{"model": "image deblurring model", "dataset": "capsule endoscopy frames (Kvasir-Capsule)", "train_examples": 42238, "image_size": 48, "crop_scale_min": 0.7, "horizontal_flip": true, "color_jitter": 0.1, "task": "deblurring", "loss": "l1", "arch": "edsr", "norm": "none", "hidden_act": "gelu", "drop_path": 0.05, "depths": [9], "kernel_size": 3, "stem": "deep", "widths": [64], "residual_scale": 0.2, "init": "xavier_uniform", "residual_init": "zero_last", "optimizer": "adamw", "learning_rate": 0.0019, "beta1": 0.9, "beta2": 0.999, "eps": 1e-08, "max_grad_norm": 0.5, "max_steps": 21900, "batch_size": 192, "epochs": 99.6, "lr_schedule": "cosine", "final_lr_fraction": 0, "warmup_steps": 2190, "weight_decay": 0.2}
Rows from block 4, named by matrix and row number. Rows with one number belong to one channel. Each number is 128 + 32 x the weight over its row's rms, rounded and kept within 0 to 255. All counts start at 0. After the name is the row's rms in percent of the matrix's.
# convs0: first 3x3 conv (model.blocks.4.convs.0.weight, 64x64x3x3), inputs 44-63, a 3x3 kernel for each
# convs1: second 3x3 conv (model.blocks.4.convs.1.weight, 64x64x3x3, transposed), outputs 44-63, a 3x3 kernel for each
convs0.5 106 [150 140 128 114 130 168 101 170 174 114 137 105 155 154 107 116 140 123 113  94  79  46  55 129 128 156 113 142 144 163 149 131 174 196 171 125  56 111  79  38 157 117  88 181  82 174 103 100 157 140  91 177 146 110 113  92 109 118 132 114 124 134 140  69 100 135 139 142 102 129 147 125 137 122 119 180  70 109 136 129 165 137 105 135 133 128 106 135 129 130 169 128  98 167 129 104 149 125 139  91 121 141 117 150 142 124 165 152 147 167 142 185 150 115 153 130 124 119 192 108  78 207 147 139 162 108 145 167 128  93 100 125 124 167 162 130  77 127 140  56 115 155  95 141 151 189 136  69 150 166  82 154 164 154 117 131  96 123  94 164 124  83  82  98 101 116  97  85  73 129 100 136 108 165 152 159 126 172 142 142]
convs1.5 115 [ 96  36  81  98 129 109 119 112 131 125 118 155  88 164 156 125 131 142 123 122 119  71 146 209  92 124 202 132 158 125  87  89 133 138  86 129 162 110 132 134 122 154 136 104 145  81 106 118  93 115 174  69 121 104 160 141 144 164  90 107 141 134 151 188 163 208 241 152  84 176 154  74 129 131 173 150 159 129 162 137 106  36 118 132 116 175 144  55 154  88 133 113 130 117 130 151 133 131 138 138 103 115 137 125 129 134 125 156 120 123 133  86 176 149 123 135 129 188 108 113 157  61 110 171 115 122 161 146 127 125 120 110 128 149 121 143 242  91  96 180 127  81 150 114 171  79  80 120  60 147 173 111 175  99 120  85  77  96 216  78  93 139 124 130 127 124 123 129 147 132 134  95 143 111 153 161  67  92 116  60]
convs0.6 082 [125 116 125 136 114 124 143 114 123 112 141 138 112  87 125  97  89  71 106 119 134  24  94 118  83  94  93  42  85 158 110  58 140 129  83 145 108  86  82 100 129  88 132 131  61 168 136 149 189 164 172 189 155 151 129 117  96 173 125 122 136 115  81 194 101 121 178 157 142 164 123 133 160  84 118 163 144 129 132 123 103 132 133  90 128 136 152 143 138 116  80 129 154  98 129 129  79 138 126 115 146 172 120 116 138 108  96 133 108  64  81 191 143 133 162 133 119 132 143 147 172 111 116 156  81  85 113  96 147 116 149 173  49 118 184 173 169 176 202 142 165 199 129 126 121 117  79 115 158 105 131 135  94 173 210 146 172 188 144 192 171 147 144 136 134 118 125 126 115 133 131 172 169 128 247 161 147 199 127 145]
convs1.6 097 [147 146 138  83 113 133 109 133 144 128 115 107 169 146 140 104 111 116 198 159 124 214 136 125 143 124 137  88  96 147 165 156 165  82 137 119 255 160 141 255 149 103 200 125  30  91 125 118   9 119 133  86  98 142  72 122  86 119 183 114 106 150 175 113 186 130  35 124 128 145 115 105 149 148 138 105 128 105 157 141 104 175 113 123  87  93 105 128 136 161 133 155 138 157 136 108 141 136 112 161 149 129 136 135 128 136 135 130 162 148 133 182  99 115 141 122 119 131 168 127 142 153  95 125 137 109 122 110 131  97 129 152 133 130 118 157 162 111 118 158 107  57 141 166 149 170 126 189 130 113 151 151 129 126 135 115  27 119 106   0  98 132 142 125 117 153 129 114 128 123 119  71  92 118  69 105 108  99  94 114]
convs0.7 085 [116  98 116 111  51 130 105  74 105  88 121  90 125  97  84 118 112  93  84 148 116   0 101 105  87  99 112  89 136 115 135 138 147 163 144 121 122 150  76 140 131  83 106 112 100 118 129 188 129 143 156 128 126 141 197 156 122 218 174 148 170 147 110 176 181 130 159 155 152 120 139 178 142 165 124 128 114  74 125 142 125 149 137 148 135 144 144 134 135 130 112 125  78 137 125  57  92 110  71  98 115  77 146 123  87 122 113 105 145 121 126 187 123  99 158 159 105 167 150 108 194 126  85 154 121 115  64  34  87 106 100 107 112 153 162 160 148 160 191 192 119 176 129  89 108 118  36 109 151  55 114 126  72 116 131 160 152 180 172 145 130 130  97 119 104  91 114  80 140 135 118 186 129 195 238 172 213 169 134 152]
convs1.7 090 [140 173 155 137 144 131 126 119 142 178 122 125 198 134 124 129 137 151 133 113 131 230 120 117 153 101 121 131 107 102 131 123 133 105 125 144 145 131 135 197 154 118 121 112 100  99 159 143  66 102 153 138 106 142  80 112  93  71 119 109  74 121 111  50 139 188  17  80 180  75  63 154 116 108 135 161 153 123 145 116 111 143 120 124 114  89  83 122 103  95 131 130 113 155 122 105 144 137 121 135 151 124 128 138 126 126 151 136 148  96 142 158 120 108 136 119 105 110 134  92 136 161  90  94 126  91 130  71  67 158 133 136 164 132 134 128  80  55  86  98 101  86 111 131 154 138 158 184 164 176 155 119 156 157 159 110  33 112 214  44 125 229 115 132 133 143 127 133 132 123 122  98 113  75  62  65  30 112  87  68]
convs0.8 095 [ 80  86  80 134 163  73 139 163 118 107 128 142  95 115 129 134 146 133 152 142 124  66  92 126 163 121 107  99 115  94 148 121 142 194 105 119  98 121 108 137 119 114 128 132  90 114 145 137 146 167 153  98 127  86 118 114  85 128  67 117 105  17  68 135 141 132 161 147 103 165 172 180 139 167 144 125  90 136 160 197 141  83  91 143 109  51  62 117 137 123 133 170 119 125 177 149 112 102 105 154 142 106 156 150 150 166 114 146  86  97  90 144 118 119 109 114  68 112 130  87 145 153 183 150 126 113 126 105 125 113 135 109 148 162 153 187 155 158 139 101 145 106 112 124 147 143 127 139  75 145 148  99 113 111  74 147 122 121  71  55 117 140  94  77 138 108  90 125 134 138 103 107  53 125 198 157  76 133 171 129]
convs1.8 111 [108 182 131  83 149 151  80 125  97 111 107 105 169 128 104  89 176 126  89  77 125 200 130 136 160 151 136  95  84 121 171 147  94  54 145 172 127  85 163 130  91 136 113 119 164 158 221 120  26 137 136 188 123 153 126 157 134 105 147 109  83 166 146  36 175  77  50 182 144 130  99 148 106  74  85 147 118 106 129  99 150 201 227 200 101  80 180 199 145 128 126 119 123 137 136 112 128 147 138 108 109 103 120 115 123 133 127 117 149  67 182 188 109 126 161 168 148 150 160 134 127  83 116 154  95 136 122 111 116 103 116 140 167 157 156 118 142 116 135 156 138 124 130 111 115 140 123  94 128 115 157 157 123 124 220 114 106 201 143 118 130 116 125 142 130 118 130 125 131 131 126 123 233 180 117 122 212 128 103 108]
convs0.9 113 [105 128 104 130 168 145  90 126 113  95  55  88  94  92  87 101  86  72  85 141  60 116 163  85 151 173 137 159 136  57 131 112 199 201  99 103 111 158 180 196 152 129 165 124 104 155 132 140 102 105 124 133 123 144 165  76 165 133  86 169 143 136 170  54  60 103 178 186  84  84 166 128  95 109 141 159  78  94  94 141 128 155  46 142 147 153 130 133 144 110 118 155 164 164 161 156 172 135 181 133 150 126 100 114 132  93 120 136 109 154 182 171 126 139 136 141 139 126 136  80 108 109 150 107 102 120 128 242 255 109 133 136 113 130  84 185  60  84 129 107 109 119  97 120 134 153 121 176 114  91 169 132 110 141  30  44 105 149  88  94 113 105  62  69  82 101 125 137 108 127 105 162   0 178 114 159 158  90 145 133]
convs1.9 099 [166 136 101 176 165 129 165 145 141 172 178 109 147 204 135 166 156 157  54 175 160 105 152 157 160  89 109 198 192  87  87 130 107 126 127 167  68 115 109 180 198 100 177 170 143 132  87 155 169  58 167 122 167 159 179 202 138 117  99 119 129 136 127  29  34 255 146  88 135 150 182 133 110  93 112 156 155 146 121 135 121 161 109 228 165  86 140  54 139  86 110 109 114 118 149 114 141 123 119 127 121 130 136 141 120 137 118 119 136 138 173 130 162 106 126 108 107 190 115 147  83 132 113 151 144 148 184 164 150 112 123 133  79 117 101 137 164 140 123 157 193 106 125 119  93 132 101  91 154 146 113 114 144 147 157 151 163  69 213 156 135 111 122 141 126 129 128 129 149 130 121 191 170 162 193  91 100 118 186 150]
convs0.10 098 [ 80  92 148  62 221  77  88  34  84 137 116  93 115 117 138 130 130 125 163 152 153 153 141 143 173 187 131  96 106 131 172 137  68 150  59 145  67 133  79 140 116  80 116  74  92 106 121 112 125  90 122 124 118  94  92 179 116 112 115 134 107 110 152 151 112 148 142 164  87 135 134 102 164  36 136 154 148 114  85 156  91 132 100 151 120 140 132 131 138 163 127 159 117 102 108 148 108 112 144 152 154 143 143 117 156 154 121 107 130  90 136 124 142 121 117 147 105 119 143 157 156 134 131 154 147 150 123 107 141  93 131 118 124 117 137 130 108 162 163 116 159 116 133 110  99  94 143 145 126 124  91 162 108 111  90 124  69 143 134 124  63  97 110  98 102 138 100 137 150 147 116 108 102 139 131 155 123 121 121 114]
convs1.10 146 [115 209 136 138  72 177 103 161 124 128 147 116 197  59 120 160 152 133 119  78 152 144  25 133 123 112 162 102 130 131 173  65 124 126 153 154 105 162 154 134 129  95 147 141 181 137 143 123  98 255 136 144 139 123 160 101 124 165 105 120 163  86 121 110 201  98  85 209 138  96 147  93 170 151 117 118  70 114 106 146 133 158 117  95  71 146 198 104  78  99 135 140 135 169  96 103 131 126 141 126 148 143 130 100 134 135 116 117 118 141 135 124  70 138 132 134 139 118 115 133 154  91 136 116 124 116 119 124 121 108 142 134 124 132 113 149 134 155 127 125 119 118 144 130 120 163 114 143 131  60  90 177 126 140 151 145 132 201 105 148 130 107 118 124 129 130 131 120 124 142 134 134 108 166  62 171 243 155 103 145]
convs0.11 089 [119 121  96 135 140 131 141 110  93  72 106  87  88 131  96  94  73  81 102 123 129  89 175 124 102 140 100 105 160  80 139 132  76 103 111  86 140 107  78 130 134  72 123  65  90 125 147 201 140  94 156 137 128 207 134 101  61 138  95  71 128  91  74 165 152 138 158 125 198 154 133 189  78  89 104  72 114 118 112 106  56 166 162 160 158  79 173 156 141 161 142 144 114 155 181 117 132 145  95 138 103 116 158 141 148 104  74  58 134 123  86 157 129  98 146  82  49 126 100 102 175 115  50 177 135  85 104 129 109 130 131 142  99  96  95 106 115 152 127 139  90 156 173  86 142 136 125 161 171  83 167 172 115 123 135 213 126  97 172 106 135 167 129 157 110  68 151 114 140 170 158 155 116 145 177  34 175 171 116 145]
convs1.11 094 [106 137  95  97 146  92 170 158 131 158 126 121 113 135 145 140 104 131 191 142 131 192 106 144 140 131  84 140 112 135 191 121 186  86 101 127 124 141  86 127 152 248 172 208 151  79 136 156  16   0 146 123 151 182 129 116 161 123 181 142 146 154 167  96 130  65  73  59  74 121 123 179 130 126 131 147 128 113 134 133 147 188 173 114  88  65   0 209 174  96 129 121 139 129 139 133 122 125 108 133 129 133 142 146 155 142 130 122 165 135 157 188 128 127 164 134 150 121 150 143 118 143 126 144 136 129  91 124 111  93 101 107  95  97 159 117 108 158 169 149 132 132 144 110 119 121 124 123  57 107  81  75  98  49 125 159 137 130 176 131 168 180 125 129 120 136 135 126 119 128 128 109 148 100  97 130  48 142 169 138]
convs0.12 084 [123 141 133 117 161 122 163 171  96 140 115 151  91 142 140 143 162 150 107 116  99 132 135  89 127  58  46 143 134 164 137 131 124 155 123 157 168 137 184 179 135 138 182 128 134  56 154 141  73  72 137  66 126 126 128 123 120 161 119 135 166 133 147 166 150 130 128 120 169 190 194 116 152 118 138 101 147 160 143 123 116  89 120  94 119 131 153 102 146 120 114 136 176 122 162 162 115 106 122 108 123 117  85  68  68  67  85  94 122  85  79 106 125  82 139 120  78 143 111 159 162 128 160 137 135 131 180 196 196 127 126 185  77  67 152 158 186 131 163 153 160 166 174 150 157 129 122 204 179 153 190 140 118  97 161  75  95  75  77 137 148 144 123 156 153  90  88 121 126 122 131  68 150  89  62  78 107  86 164 121]
convs1.12 087 [213 169 165 153  94 167 108 100 117 140 157 107 201 121  98 126 155 137  33 164 136 150 181 152 131 182 216  84 112 140  85 133 134  21 162 162 117 143 131 158 154 125 108 121 112 140 160 148 147 153 104 175 164 106 119 107 119  74 131 154 101 134 136  67 154  98  20 126 168 105  78  86 132 140 119  84  85 126 123 139 122 123 101 145  94  76 199 184 153 196 113 133 126 127 128 125 147 128 128 114 123 117 128 123 123 122 138 142 129 146 102 150 106 143 119 123 138  91 110 108  66 106 124  91 116  88 120 118 146 100 105 139 145  97  91 108  80 121 109 104  96 146 142 134  93 137 160 101 121 115  63  87 130 185 157 159 166 214 115 138 136 135 138 138 131 141 145 127 149 143 114 173  73 178 166 109 255 150  99 138]
convs0.13 110 [118 193 136 130 154 151 132 158 140 115 163 117  77 144  96 111 113 151  93 128 102 105 161  99 117 122 134 171 134  50 131 152 143 132 117 118 130 139 103 144 115 108 154  89 132 140 113 134 182  40 171 166 126 169 109  79 109  91  74  92 109  93  94  69 136 134 160  87 164 125 132 134 105 156 135 164 116 113 139 130 118 122  74 123 121  92 159 109 150 123 129 129 120 133 113  99 157  74  95 116 159 166 124 104 139 174  80 101 119 170 154 153 115 158 145 117 141 150 146 124 162 129 125 128 132  98 255 255 229 255 220 234 255 255 235 151  75 116 127 128 100 110 110  98 172 159 125 186 160 132 175 146 168 118  55 119 117  90 130 115 103  96 100 132 106  22  86 108  40  54  83 118  46 128 103  74 174 108 129 105]
convs1.13 102 [144 120  71 120  97  90 108  53  68  80 169 107  92 122 106  62 111  75 117 108 118 144 101  78 104 102 107 127 147  47 135 134 148 175 208 141  46 168  92 104 177 139  82 162 178 162  61 154 140  50 119 189  49 157 148 121 166  63 103 146  84 145 120  87  19 111  96  90  72 130  15 205 126  89 121 133 141 109 118 112 133 173 139 168  99 131  53  87  52  61 131 141 130 133 123 152 116 125 129 138 138 135 117 119 129 134 123 126  70 134  86 122 137 112 120 117 118 133 116 111 107 154 156 122 117 149 176 177 177 137 146 129 185 123 145 164 122 169 137 105 157 131  96  72 109 127 127 138 110 127 128 135 102 196  85 184 196  40 148 196  97 117 127 129 131 136 120 117 141 132 121 142  94 156 131  97 137 147 114 121]