config.toml
residual_scale = 0.2
steps = 21900
final_lr_fraction = 0
Rows from block 6, named by matrix and row number. Rows with one number belong to one channel. Each number is 500 + 40 x the weight over its row's rms, rounded and kept within 0 to 999. All counts start at 0. Numbers have three digits each. After the name is the row's rms in percent of the matrix's.
# convs0: first 3x3 conv (model.blocks.6.convs.0.weight, 64x64x3x3), inputs 36-41, a 3x3 kernel for each
# convs1: second 3x3 conv (model.blocks.6.convs.1.weight, 64x64x3x3, transposed), outputs 36-41, a 3x3 kernel for each
convs0.3 093:502490459473523519529557500496427492493468492518474488453441518534485493446442457396485465501605520498533544492502465513513457493478501584592610469433482544456546
convs1.3 069:515517461481468455544509454502454495492576510486508532534516512514537510498510533453424435477428479470484535483507488514516511470540510525545489529524479379436396
convs0.4 094:542511524525505490501559543560509524568511558551538509508478453514478476490468431583541524557490532501467540534494479525511454512463460421468503408482455449473483
convs1.4 089:491520421467500328407497483457464469456502462499486443517493499489488498497496485419478544416451538501501528494485494503490498526494446536537528512499532496505500
convs0.5 055:465438461467483480461528478518495468542491458508530501524553453602646453505488446485507475475450454455435428496549491503504504513462490517535503498529483477473490
convs1.5 086:472517556482442561514443529518581520461483523529502528449462464448542498499504496542475550519475510523502526527468464492521452518533488476498507511597541449497519
convs0.6 102:485481489501513521499522540489516528479471553482454526475469491514494525524475513575528476566486462534457449496481492482487484487497484529506541544467523500461489
convs1.6 141:515481451466481454422485493450491438498481445497502471500508518502510519506512512439484499452469506462479512490531542519547551498515496542504558543482576499530520
convs0.7 099:552525487560496491565524481492487465556487469493519447483513559576506536502455481512432421493454372516475395498516505476475495494490511514511533489527533495494538
convs1.7 097:466556522496488506583469498559536473520520470516535494485493487499491487495498507598524495623518503494537474513502493503523496480500532475499491423471469500489512
convs0.8 096:481523528510469465469585532444439476555565534538536560543510500539496459521488458502483514506559517466461506507493470544529456509450496483519511401389431458414524
convs1.8 063:553506486515506447494421492491424468451487438495463481509510496510525491483491485516515538491470519421471528473540520475477464484544512418454512554569559480587513
convs0.9 093:404500517506510496559480489555528543403532537423500531493468461444477463493457459470503548456472528501512554501484478460499499467463471506464474546471506445437482
convs1.9 079:422436476590472482540492516545473496547425485480471464472509521515505508492492497554505482499498500481484517493511494472476506539521476474484506485520499515552480
convs0.10 095:525455479473489472506521521472515489438438469502419469523494462563525466485515511537551558539547498512537493500475477501439408519540468491526498476485452540452472
convs1.10 075:512560517581379448547551475455463464514516473449470467484510501459489478494498533484455492480474508410431448528447502502528589487465502580505435499472512474513444
convs0.11 090:581538540490510555473558517411447380475493434513500481533562534480476519525494512532503544509525508478526527505511485560502453537505490489471520487525505546506448
convs1.11 069:458530486512430382467445471497489486454539486537521485480507523462503498497507510425429528444520499455498476498443499488513502474549528566418436448472565442592582
convs0.12 157:535467505541523508547534484489525531517514496538509483534526532546514488485486510557562527587548512524494473472494496470471473480522499465494420424483434468519437
convs1.12 082:526539468488492496440493511512523491482490461436456477508500490526503488516508483464464515494472471501457457503498523481527552451499509509524549445463540514512574
convs0.13 088:483561555541503480488550534369477459495496482528482528555539610507539584541528564514436434501453493524479526504553496483540447528488482517501564495537516546529496
convs1.13 118:485557493526492537489446454544528531501534499441504539495478507499502493492504485562519551500508507533607491500577547580532517499511520525419507580540528462541509
convs0.14 138:503512488516507473528506460509475485529478485530490497513463435526479442484455480492518500429518526427527518479504514505537534445538527459516504448496462458483476
convs1.14 111:497512515463502507479514493506452499524464474539467505513486505513489510491501484534521492544516456512481477477483520468453568489448569570550611524485516558554539
convs0.15 106:550651600554505485523555544500466478565540550514550536489502465518487417495481416418414394441498505505486465476461519501514488504486496481496520531502517428446516
convs1.15 085:400421370506514447448357415438471485455466485477459472482494499503503513485514537607521478499414506460544585509538495454498494444485518460411468494532476564561568
convs0.16 106:451531557435427491436473541454469489474474473491476500539535508540512545524521510525482548595518526554524455530589598525555555544526550537464489540521535526472488
convs1.16 066:422507586535538616467471562502509457479481508468464524496469488491475496517511507510473447446484444435520478458465432492488481477448455547513446464489435529435442
convs0.17 097:518513482518466435493462501497526540494500550476504526508519517535534578446503595472510511507490520509491530485471502487498510494507478522486500508479522488498491
convs1.17 096:491541524518534465493506450496514463443504474511519494493493483480512517503498504485445478450447511442464478471474483514512495505481515514537529536479499422470515
convs0.18 086:527533543523552539524553515535543545557554557559565556596553585526578549579548547499510451502537519528548516517542547531567537550558549500481456471514496470532517
convs1.18 089:449471546487558525573529516539541494511489549452560578526527505515503494523560503503502590523510603466504579523520497497453508504538553550513477516498419467439500
convs0.19 167:516478494510479510494503531479518530500523518460497519450531536452543543471530507527470502578492483580486469468477521523467466562462440526479524527513573517512566
convs1.19 113:550499537499476494513509502538506517481533544483519513463529459478512491495515463464475497470515544477474475580551477542511434563612469546485487529493459553475481
convs0.20 095:479470493470511531501536515480479516501511518508507483535518475517512415488506432508508509475482481478498453477505502495484459470417426467484485473518506484505499
convs1.20 113:470470494492490523524519538509521542508489512501510515516507504511505496500491492483505481523496487555539528520534502498514484507498493486478491511554536506497490
convs0.21 097:434477502482494490490440462488547556495519472474459508517482549567448450516525469507454460559500454546492482452472518484549498489551600411551445444508507424481445
convs1.21 116:507551464536505534513508475515477520528514534510536516505482502532524532520525508537537510523501536565506479476516435512569503489468480489431454481460509483596500
convs0.22 105:488488478481472481543627601574550561556515497524487501497497520453479511489499522523532522450456480518539532543544496532523479527452502548578557536565527434395471
convs1.22 153:516481492472522500401365425493475475543529517492491461493488497473473483491508491492489507487473527468433449491480489532488520515556544516497521498468468520647588
convs0.23 086:483516474492493488429496534423504472455548444494509480461504480486575503473505440474521645530518622522546565484475469502486433523427459529455440538464418540442446
convs1.23 092:546534532492496539471472484480523498503510557507511542511496484515504462514522505471497520433474471464525531500487430556535477519558504630571472551613462529538465
convs0.24 087:528485497499472483509569491472452466510507472552535471528549538509531515511546457519495531464493549463486523454494476492510459531487474508484550488543525518534495
convs1.24 073:511525512441512533430459492460469468495541502510512509496473510495497499484491493416484517414532520457548490476501532517531482492511490530485503451509488462627497
convs0.25 091:553518514538561547491528527472524492433514528477528548449482462427535491476523507468549452521524441522527527519491494493462502525498522522484513568490557535465467
convs1.25 108:492510442468505402397491466494498473482462388496515432502497517501528528505517490503459486519458519556437473475501550502544598493490504541543516508499530428583536
convs0.26 110:535465510515472516472576512471536525486579461510559501499488478502559455477525476524527508578566490530504508468477437503515471451435470487503516437399422475417469
convs1.26 066:601509530471512505392451469472464488488501443477451480498512511508507494495505500436483488474458475529459455517531541513521511508560514522501524509545590445620549
convs0.27 095:525516499491467475471460487490494535458403452500485464409417467457433444510521487526515495506527520471499507473477477508514489527549525517505511513512507492519502
convs1.27 122:519514522530527519507526484509521516514522492502506516492493501485502506501510504505485497503493513503493480476482501502493505505489509503519525498510526514490516
convs0.28 104:444471464505518490483520581542476500517532487470487517507514485485517462466507478489526544479450576531521536529507517526493489567509477480438448510530527459390474
convs1.28 076:403460489501511500477478512539538571463453527456471434498505472505502496496509503500443474499527502473474536517487465462449461457429465525626498503461428532565467
convs0.29 105:497485490488519522476526536523509468541507398515501427469483468505494484516507473527528483480503487491489462519498517514495517524500506461531507441548489458507487
convs1.29 142:494509541532520536533518489514495532508496557481498528503494500516484493508495512487507528507508521478527532484482467486487457489481500464523456452524458530477505
convs0.30 062:455502510456486485479496521476435406472418416456432427438393388450388403430388454526501515502508517480495523474465447470481469467484485522553527537569542563556541
convs1.30 069:522492470584518433531454435568536491530526469538538514510515519498519535553554546432467530399498603457503517526510463517537450520572554391392438462455462492474453
convs0.31 098:496404424470470478527382422510548486489533501540559548444404422475478477452484496502491431497504465480482490548558532509542549508558507552564581518497550598657569
convs1.31 081:587560456531485471617646492449449553494486519486506481489507518497511530496514506437509520507551506543561487486475504498517485463449455520503510481511493436314412
convs0.32 101:520498485475473451488459499605595533476466492446472477545515461509517458473513515579586541491488554464468498505516493503501533535538531506489505552558516540549486
convs1.32 102:463509569552525525510554492548608559535501568484495494502489476502500519493510491483502540485493489492463454556499492497506496516450491544533495473503506498476502
convs0.33 164:464445445493523516540577538528481490511479447513512508533552544492528497470507517559504521570508511531492494510470494497490503501510534538551569464459486443424460
convs1.33 134:464490483503534528452480510485496489473509540508536532470500461480514510512517497460532523485523546444536474515554487572593515486507477534485479591518530535529482
convs0.34 090:454480502495483482598541455494477509528458536504470482448479493501462514525502457508511434467554467491530482412435458419443475470454493445469506408484505445470561
convs1.34 085:450498488523523453571487452533522516474498483477486499506516498498491503496482493540479509546481523501489527521551534533534568545521541439549512472543502480544497
convs0.35 102:480511477475486491543512520501432490558493454534511476511569539555515575517494508518512515485513584533545493481473524491541551443443484473474497453550477437532524
convs1.35 123:494489541574509555573549489545545503521528564515526527481507488527481487494472506539514491495500444472531544518500466496465448482476544490524468463537503480380452
convs0.36 104:485508524522517571582464488478489432522436509517489532479482518492461554505472571552485516483443480459483453537504533490503528486557503453468428482565500452511494
convs1.36 074:433473483513455459562466479552547543521466553506492503482501493489480489495480487580491521527470485488490496530502484477490470478461444474483451469512467572537578
convs0.37 087:470508502457457448470452481512512567494489560471535512471471484478451483529531561488470439487505491538462466464470500497504516479520508494578541502525501462520506
convs1.37 083:495501518498527532530522468484442499518485515459512517484506497515522512508492481515513461531523505517511460465491508463492494477463509424476518447467475489452613
convs0.38 090:442469429427486489534345486468514474469516478462479507496424486462450467494508518553537554510538556507556557443445500486498519491488510489524445467505459523545458
convs1.38 109:428512533632496549595561547530486579558417593476526536503525516505493513504499501542482481493509444471488479511494482464546481521522520501474470454501467518475470
convs0.39 085:474492551485504551459449511453486476405515459414457474474428420470493447533499509502508505528486503524509487518470508512494511463412447490499500575506528527526526
convs1.39 081:558527548495524540392474448497493515569505534578548555522500502503483501513515534451466437449472465484483493551563501541515478526565527473418468534513471509546526
convs0.40 085:512494478469451471499513504453464486501466483499536527484477443545539502506519490553553517482494535493453473488492486528539520483494511479469489516524508493512514
convs1.40 178:488513521509499507523524502530529531520523535495510505492503499504495500489510503499500519520503498505515518515490485497504479485471490510517500496519508473469466
convs0.41 095:486503481517428487474491559483483506404527421421491448517521473485536448482522450453439475529474574557495493455491480495562514475469491509539538538489488481442499
convs1.41 067:567556526505520494477495465516505592567517622505491561492503503496499506506509513468523459466482436485509527483509525492480500488529517509484471476480473521536498
convs0.42 117:492486478519530533569503491491462494497492458464521495549502553506527554499560521490532491466560483498508488476485443507469489452516507492563520518537520598546581
convs1.42 087:485529508476535472454551400536491507486481483452538458511493495504472503490474499478500507440474514554480428516503536533506558522453524460479463542458530446470488
convs0.43 092:500567475521512526458464528487517503484517467530533545483438446477442459555513496460473542504437490516498530500504526539577493529544490560531515529486563550568477
convs1.43 066:544485484528393539558558537437424449493445498465455460493516503517528505492502503474532473478509487481543557472505512508531444501466500578437440429507446545340382
convs0.44 108:563574496578533497534502544430501530431499493495560521475466490488514523541513529421503462438482482456498514508509543555504489570482452508478537517501520478505471
convs1.44 084:419441407492546496518495535430474554563468519502498535498484485502520500479495498522594540532481537511529512461549510494516512489467475513501494544516472550550492
convs0.45 081:498506559526550496515518520451484513478524548512551509512475461487460432519505474425488424458528480524511462546522516512558579547550519609528479520514511512515564
convs1.45 072:487462493475534509470594583460428437447505489452464495507502514498482510509503520537502464521467495521510483457538523469498479478443465444475507532452416495418358
convs0.46 089:549509570549472531518455523496510449470534468480488498524555538539529512503485528526456430542478385515488440492496543485501508490514487516474501522494533533522472
convs1.46 134:479448532510439612533456550482504458473453594492463531511496497495502507493490508538509500503512469502506474497497486497536453493519516509484528512505485550538493
convs0.47 086:495537528522530514518563460508478456539455552495457439521488581549498525523476524492550505450547479440540537481474429505456468500494444495503503503536466464490517
convs1.47 093:454474435457516387455509527518535501500565461537527497496494497493491502507490498484499504479449525474438464535540524458502546558511493443440572517444506525531509
convs0.48 082:530548497529480505497497508438529498536530472530519513559524528510508485499479468464437478517504456463488524471496518547536532510530528464570527452487504500546463
convs1.48 094:527544418507472455522492507486459509540534569465516509479508522499514498500497492530582530490524497504516476497512540461532485511502517497402482478525554506495512
convs0.49 110:487586595516549535448539606503389465441485444424432444513527541496524502490521491424445532494477506529463463480419453432478500475497466501513449516481427470414423
convs1.49 078:448381553477474457396453425566607535532553515489543556501499484496496506504513510582510482492458508442497601513528519536504538563562535458445467542531527567552538
convs0.50 095:531433416498424452537559524464523451582496468561508458550551522548541492497476482484549534495461470482456448464588476504569516482444521506506518478540502535482571
convs1.50 142:438573505529453503619488540548536497407476494498492500502481476473500502461490493533482527505509504441506541521521517510486497462524449469536464521555530450457407
convs0.51 098:476500530504521529576602557448438455506500499536602536504524531524513479512559436495512477486464499562489489528504515443465463432437471505480477521535505489501549
convs1.51 121:402465484477454486593526491504519492493491510482495532500505494503513503476496499558530531497469515528625592532531480508576503481494442559560515497562520466343429
convs0.52 099:457501526475534522517514483499477502512470468524491462490382392517434381492437397497514493479519502495488472521494471547494478500507524465523498479533488485491497
convs1.52 119:527478479506478497519496529499507530530523521500496502504490511518506502512496498461507526492504474489497519504513490523510505521505503522466483488507489529529470
convs0.53 113:458506518500517512534557509486449445525526501496529526504523519449468519437523506550510516526501544528476487505509511537531562493484529465469485469486492478466496
convs1.53 105:457494458461511522564504537505540458513492461512490493497495577471493494508506503492523483526494499541590564529569516513548481476503463502520536516544533446421490
convs0.54 104:493495501549536511505492499492499497497545547484464517517517481485512435501503477448421456541506467505518538467473491477479508534524529512543530481479520513485516
convs1.54 122:538521474480524483415445466489490503501495506482493493513507526490517509512505501485498492516483503495474478504525514482481496510532488490490501504519484516563516
convs0.55 110:502490495506522529523481482506549495485476478491476457473516545524521523541498522495496536457473469479488510525506504519470465479483472491503509512511517505516491
convs1.55 129:429511524483488550636535496513501460487518455479471525487491487496498494489503489544474479530490454519548498436437444549534522417427478515509491478481479465455509
convs0.56 091:474481502481482494536507508515547531502519567546424501506444542505403512494432515458461452493533482455496493531533498491517490473454438553570542503513507524539519
convs1.56 080:440489505458449495564490495484523491501524546493481532464478497484481471503489511534517538526458491539529502542483490517540498504511484514449434543556467413377439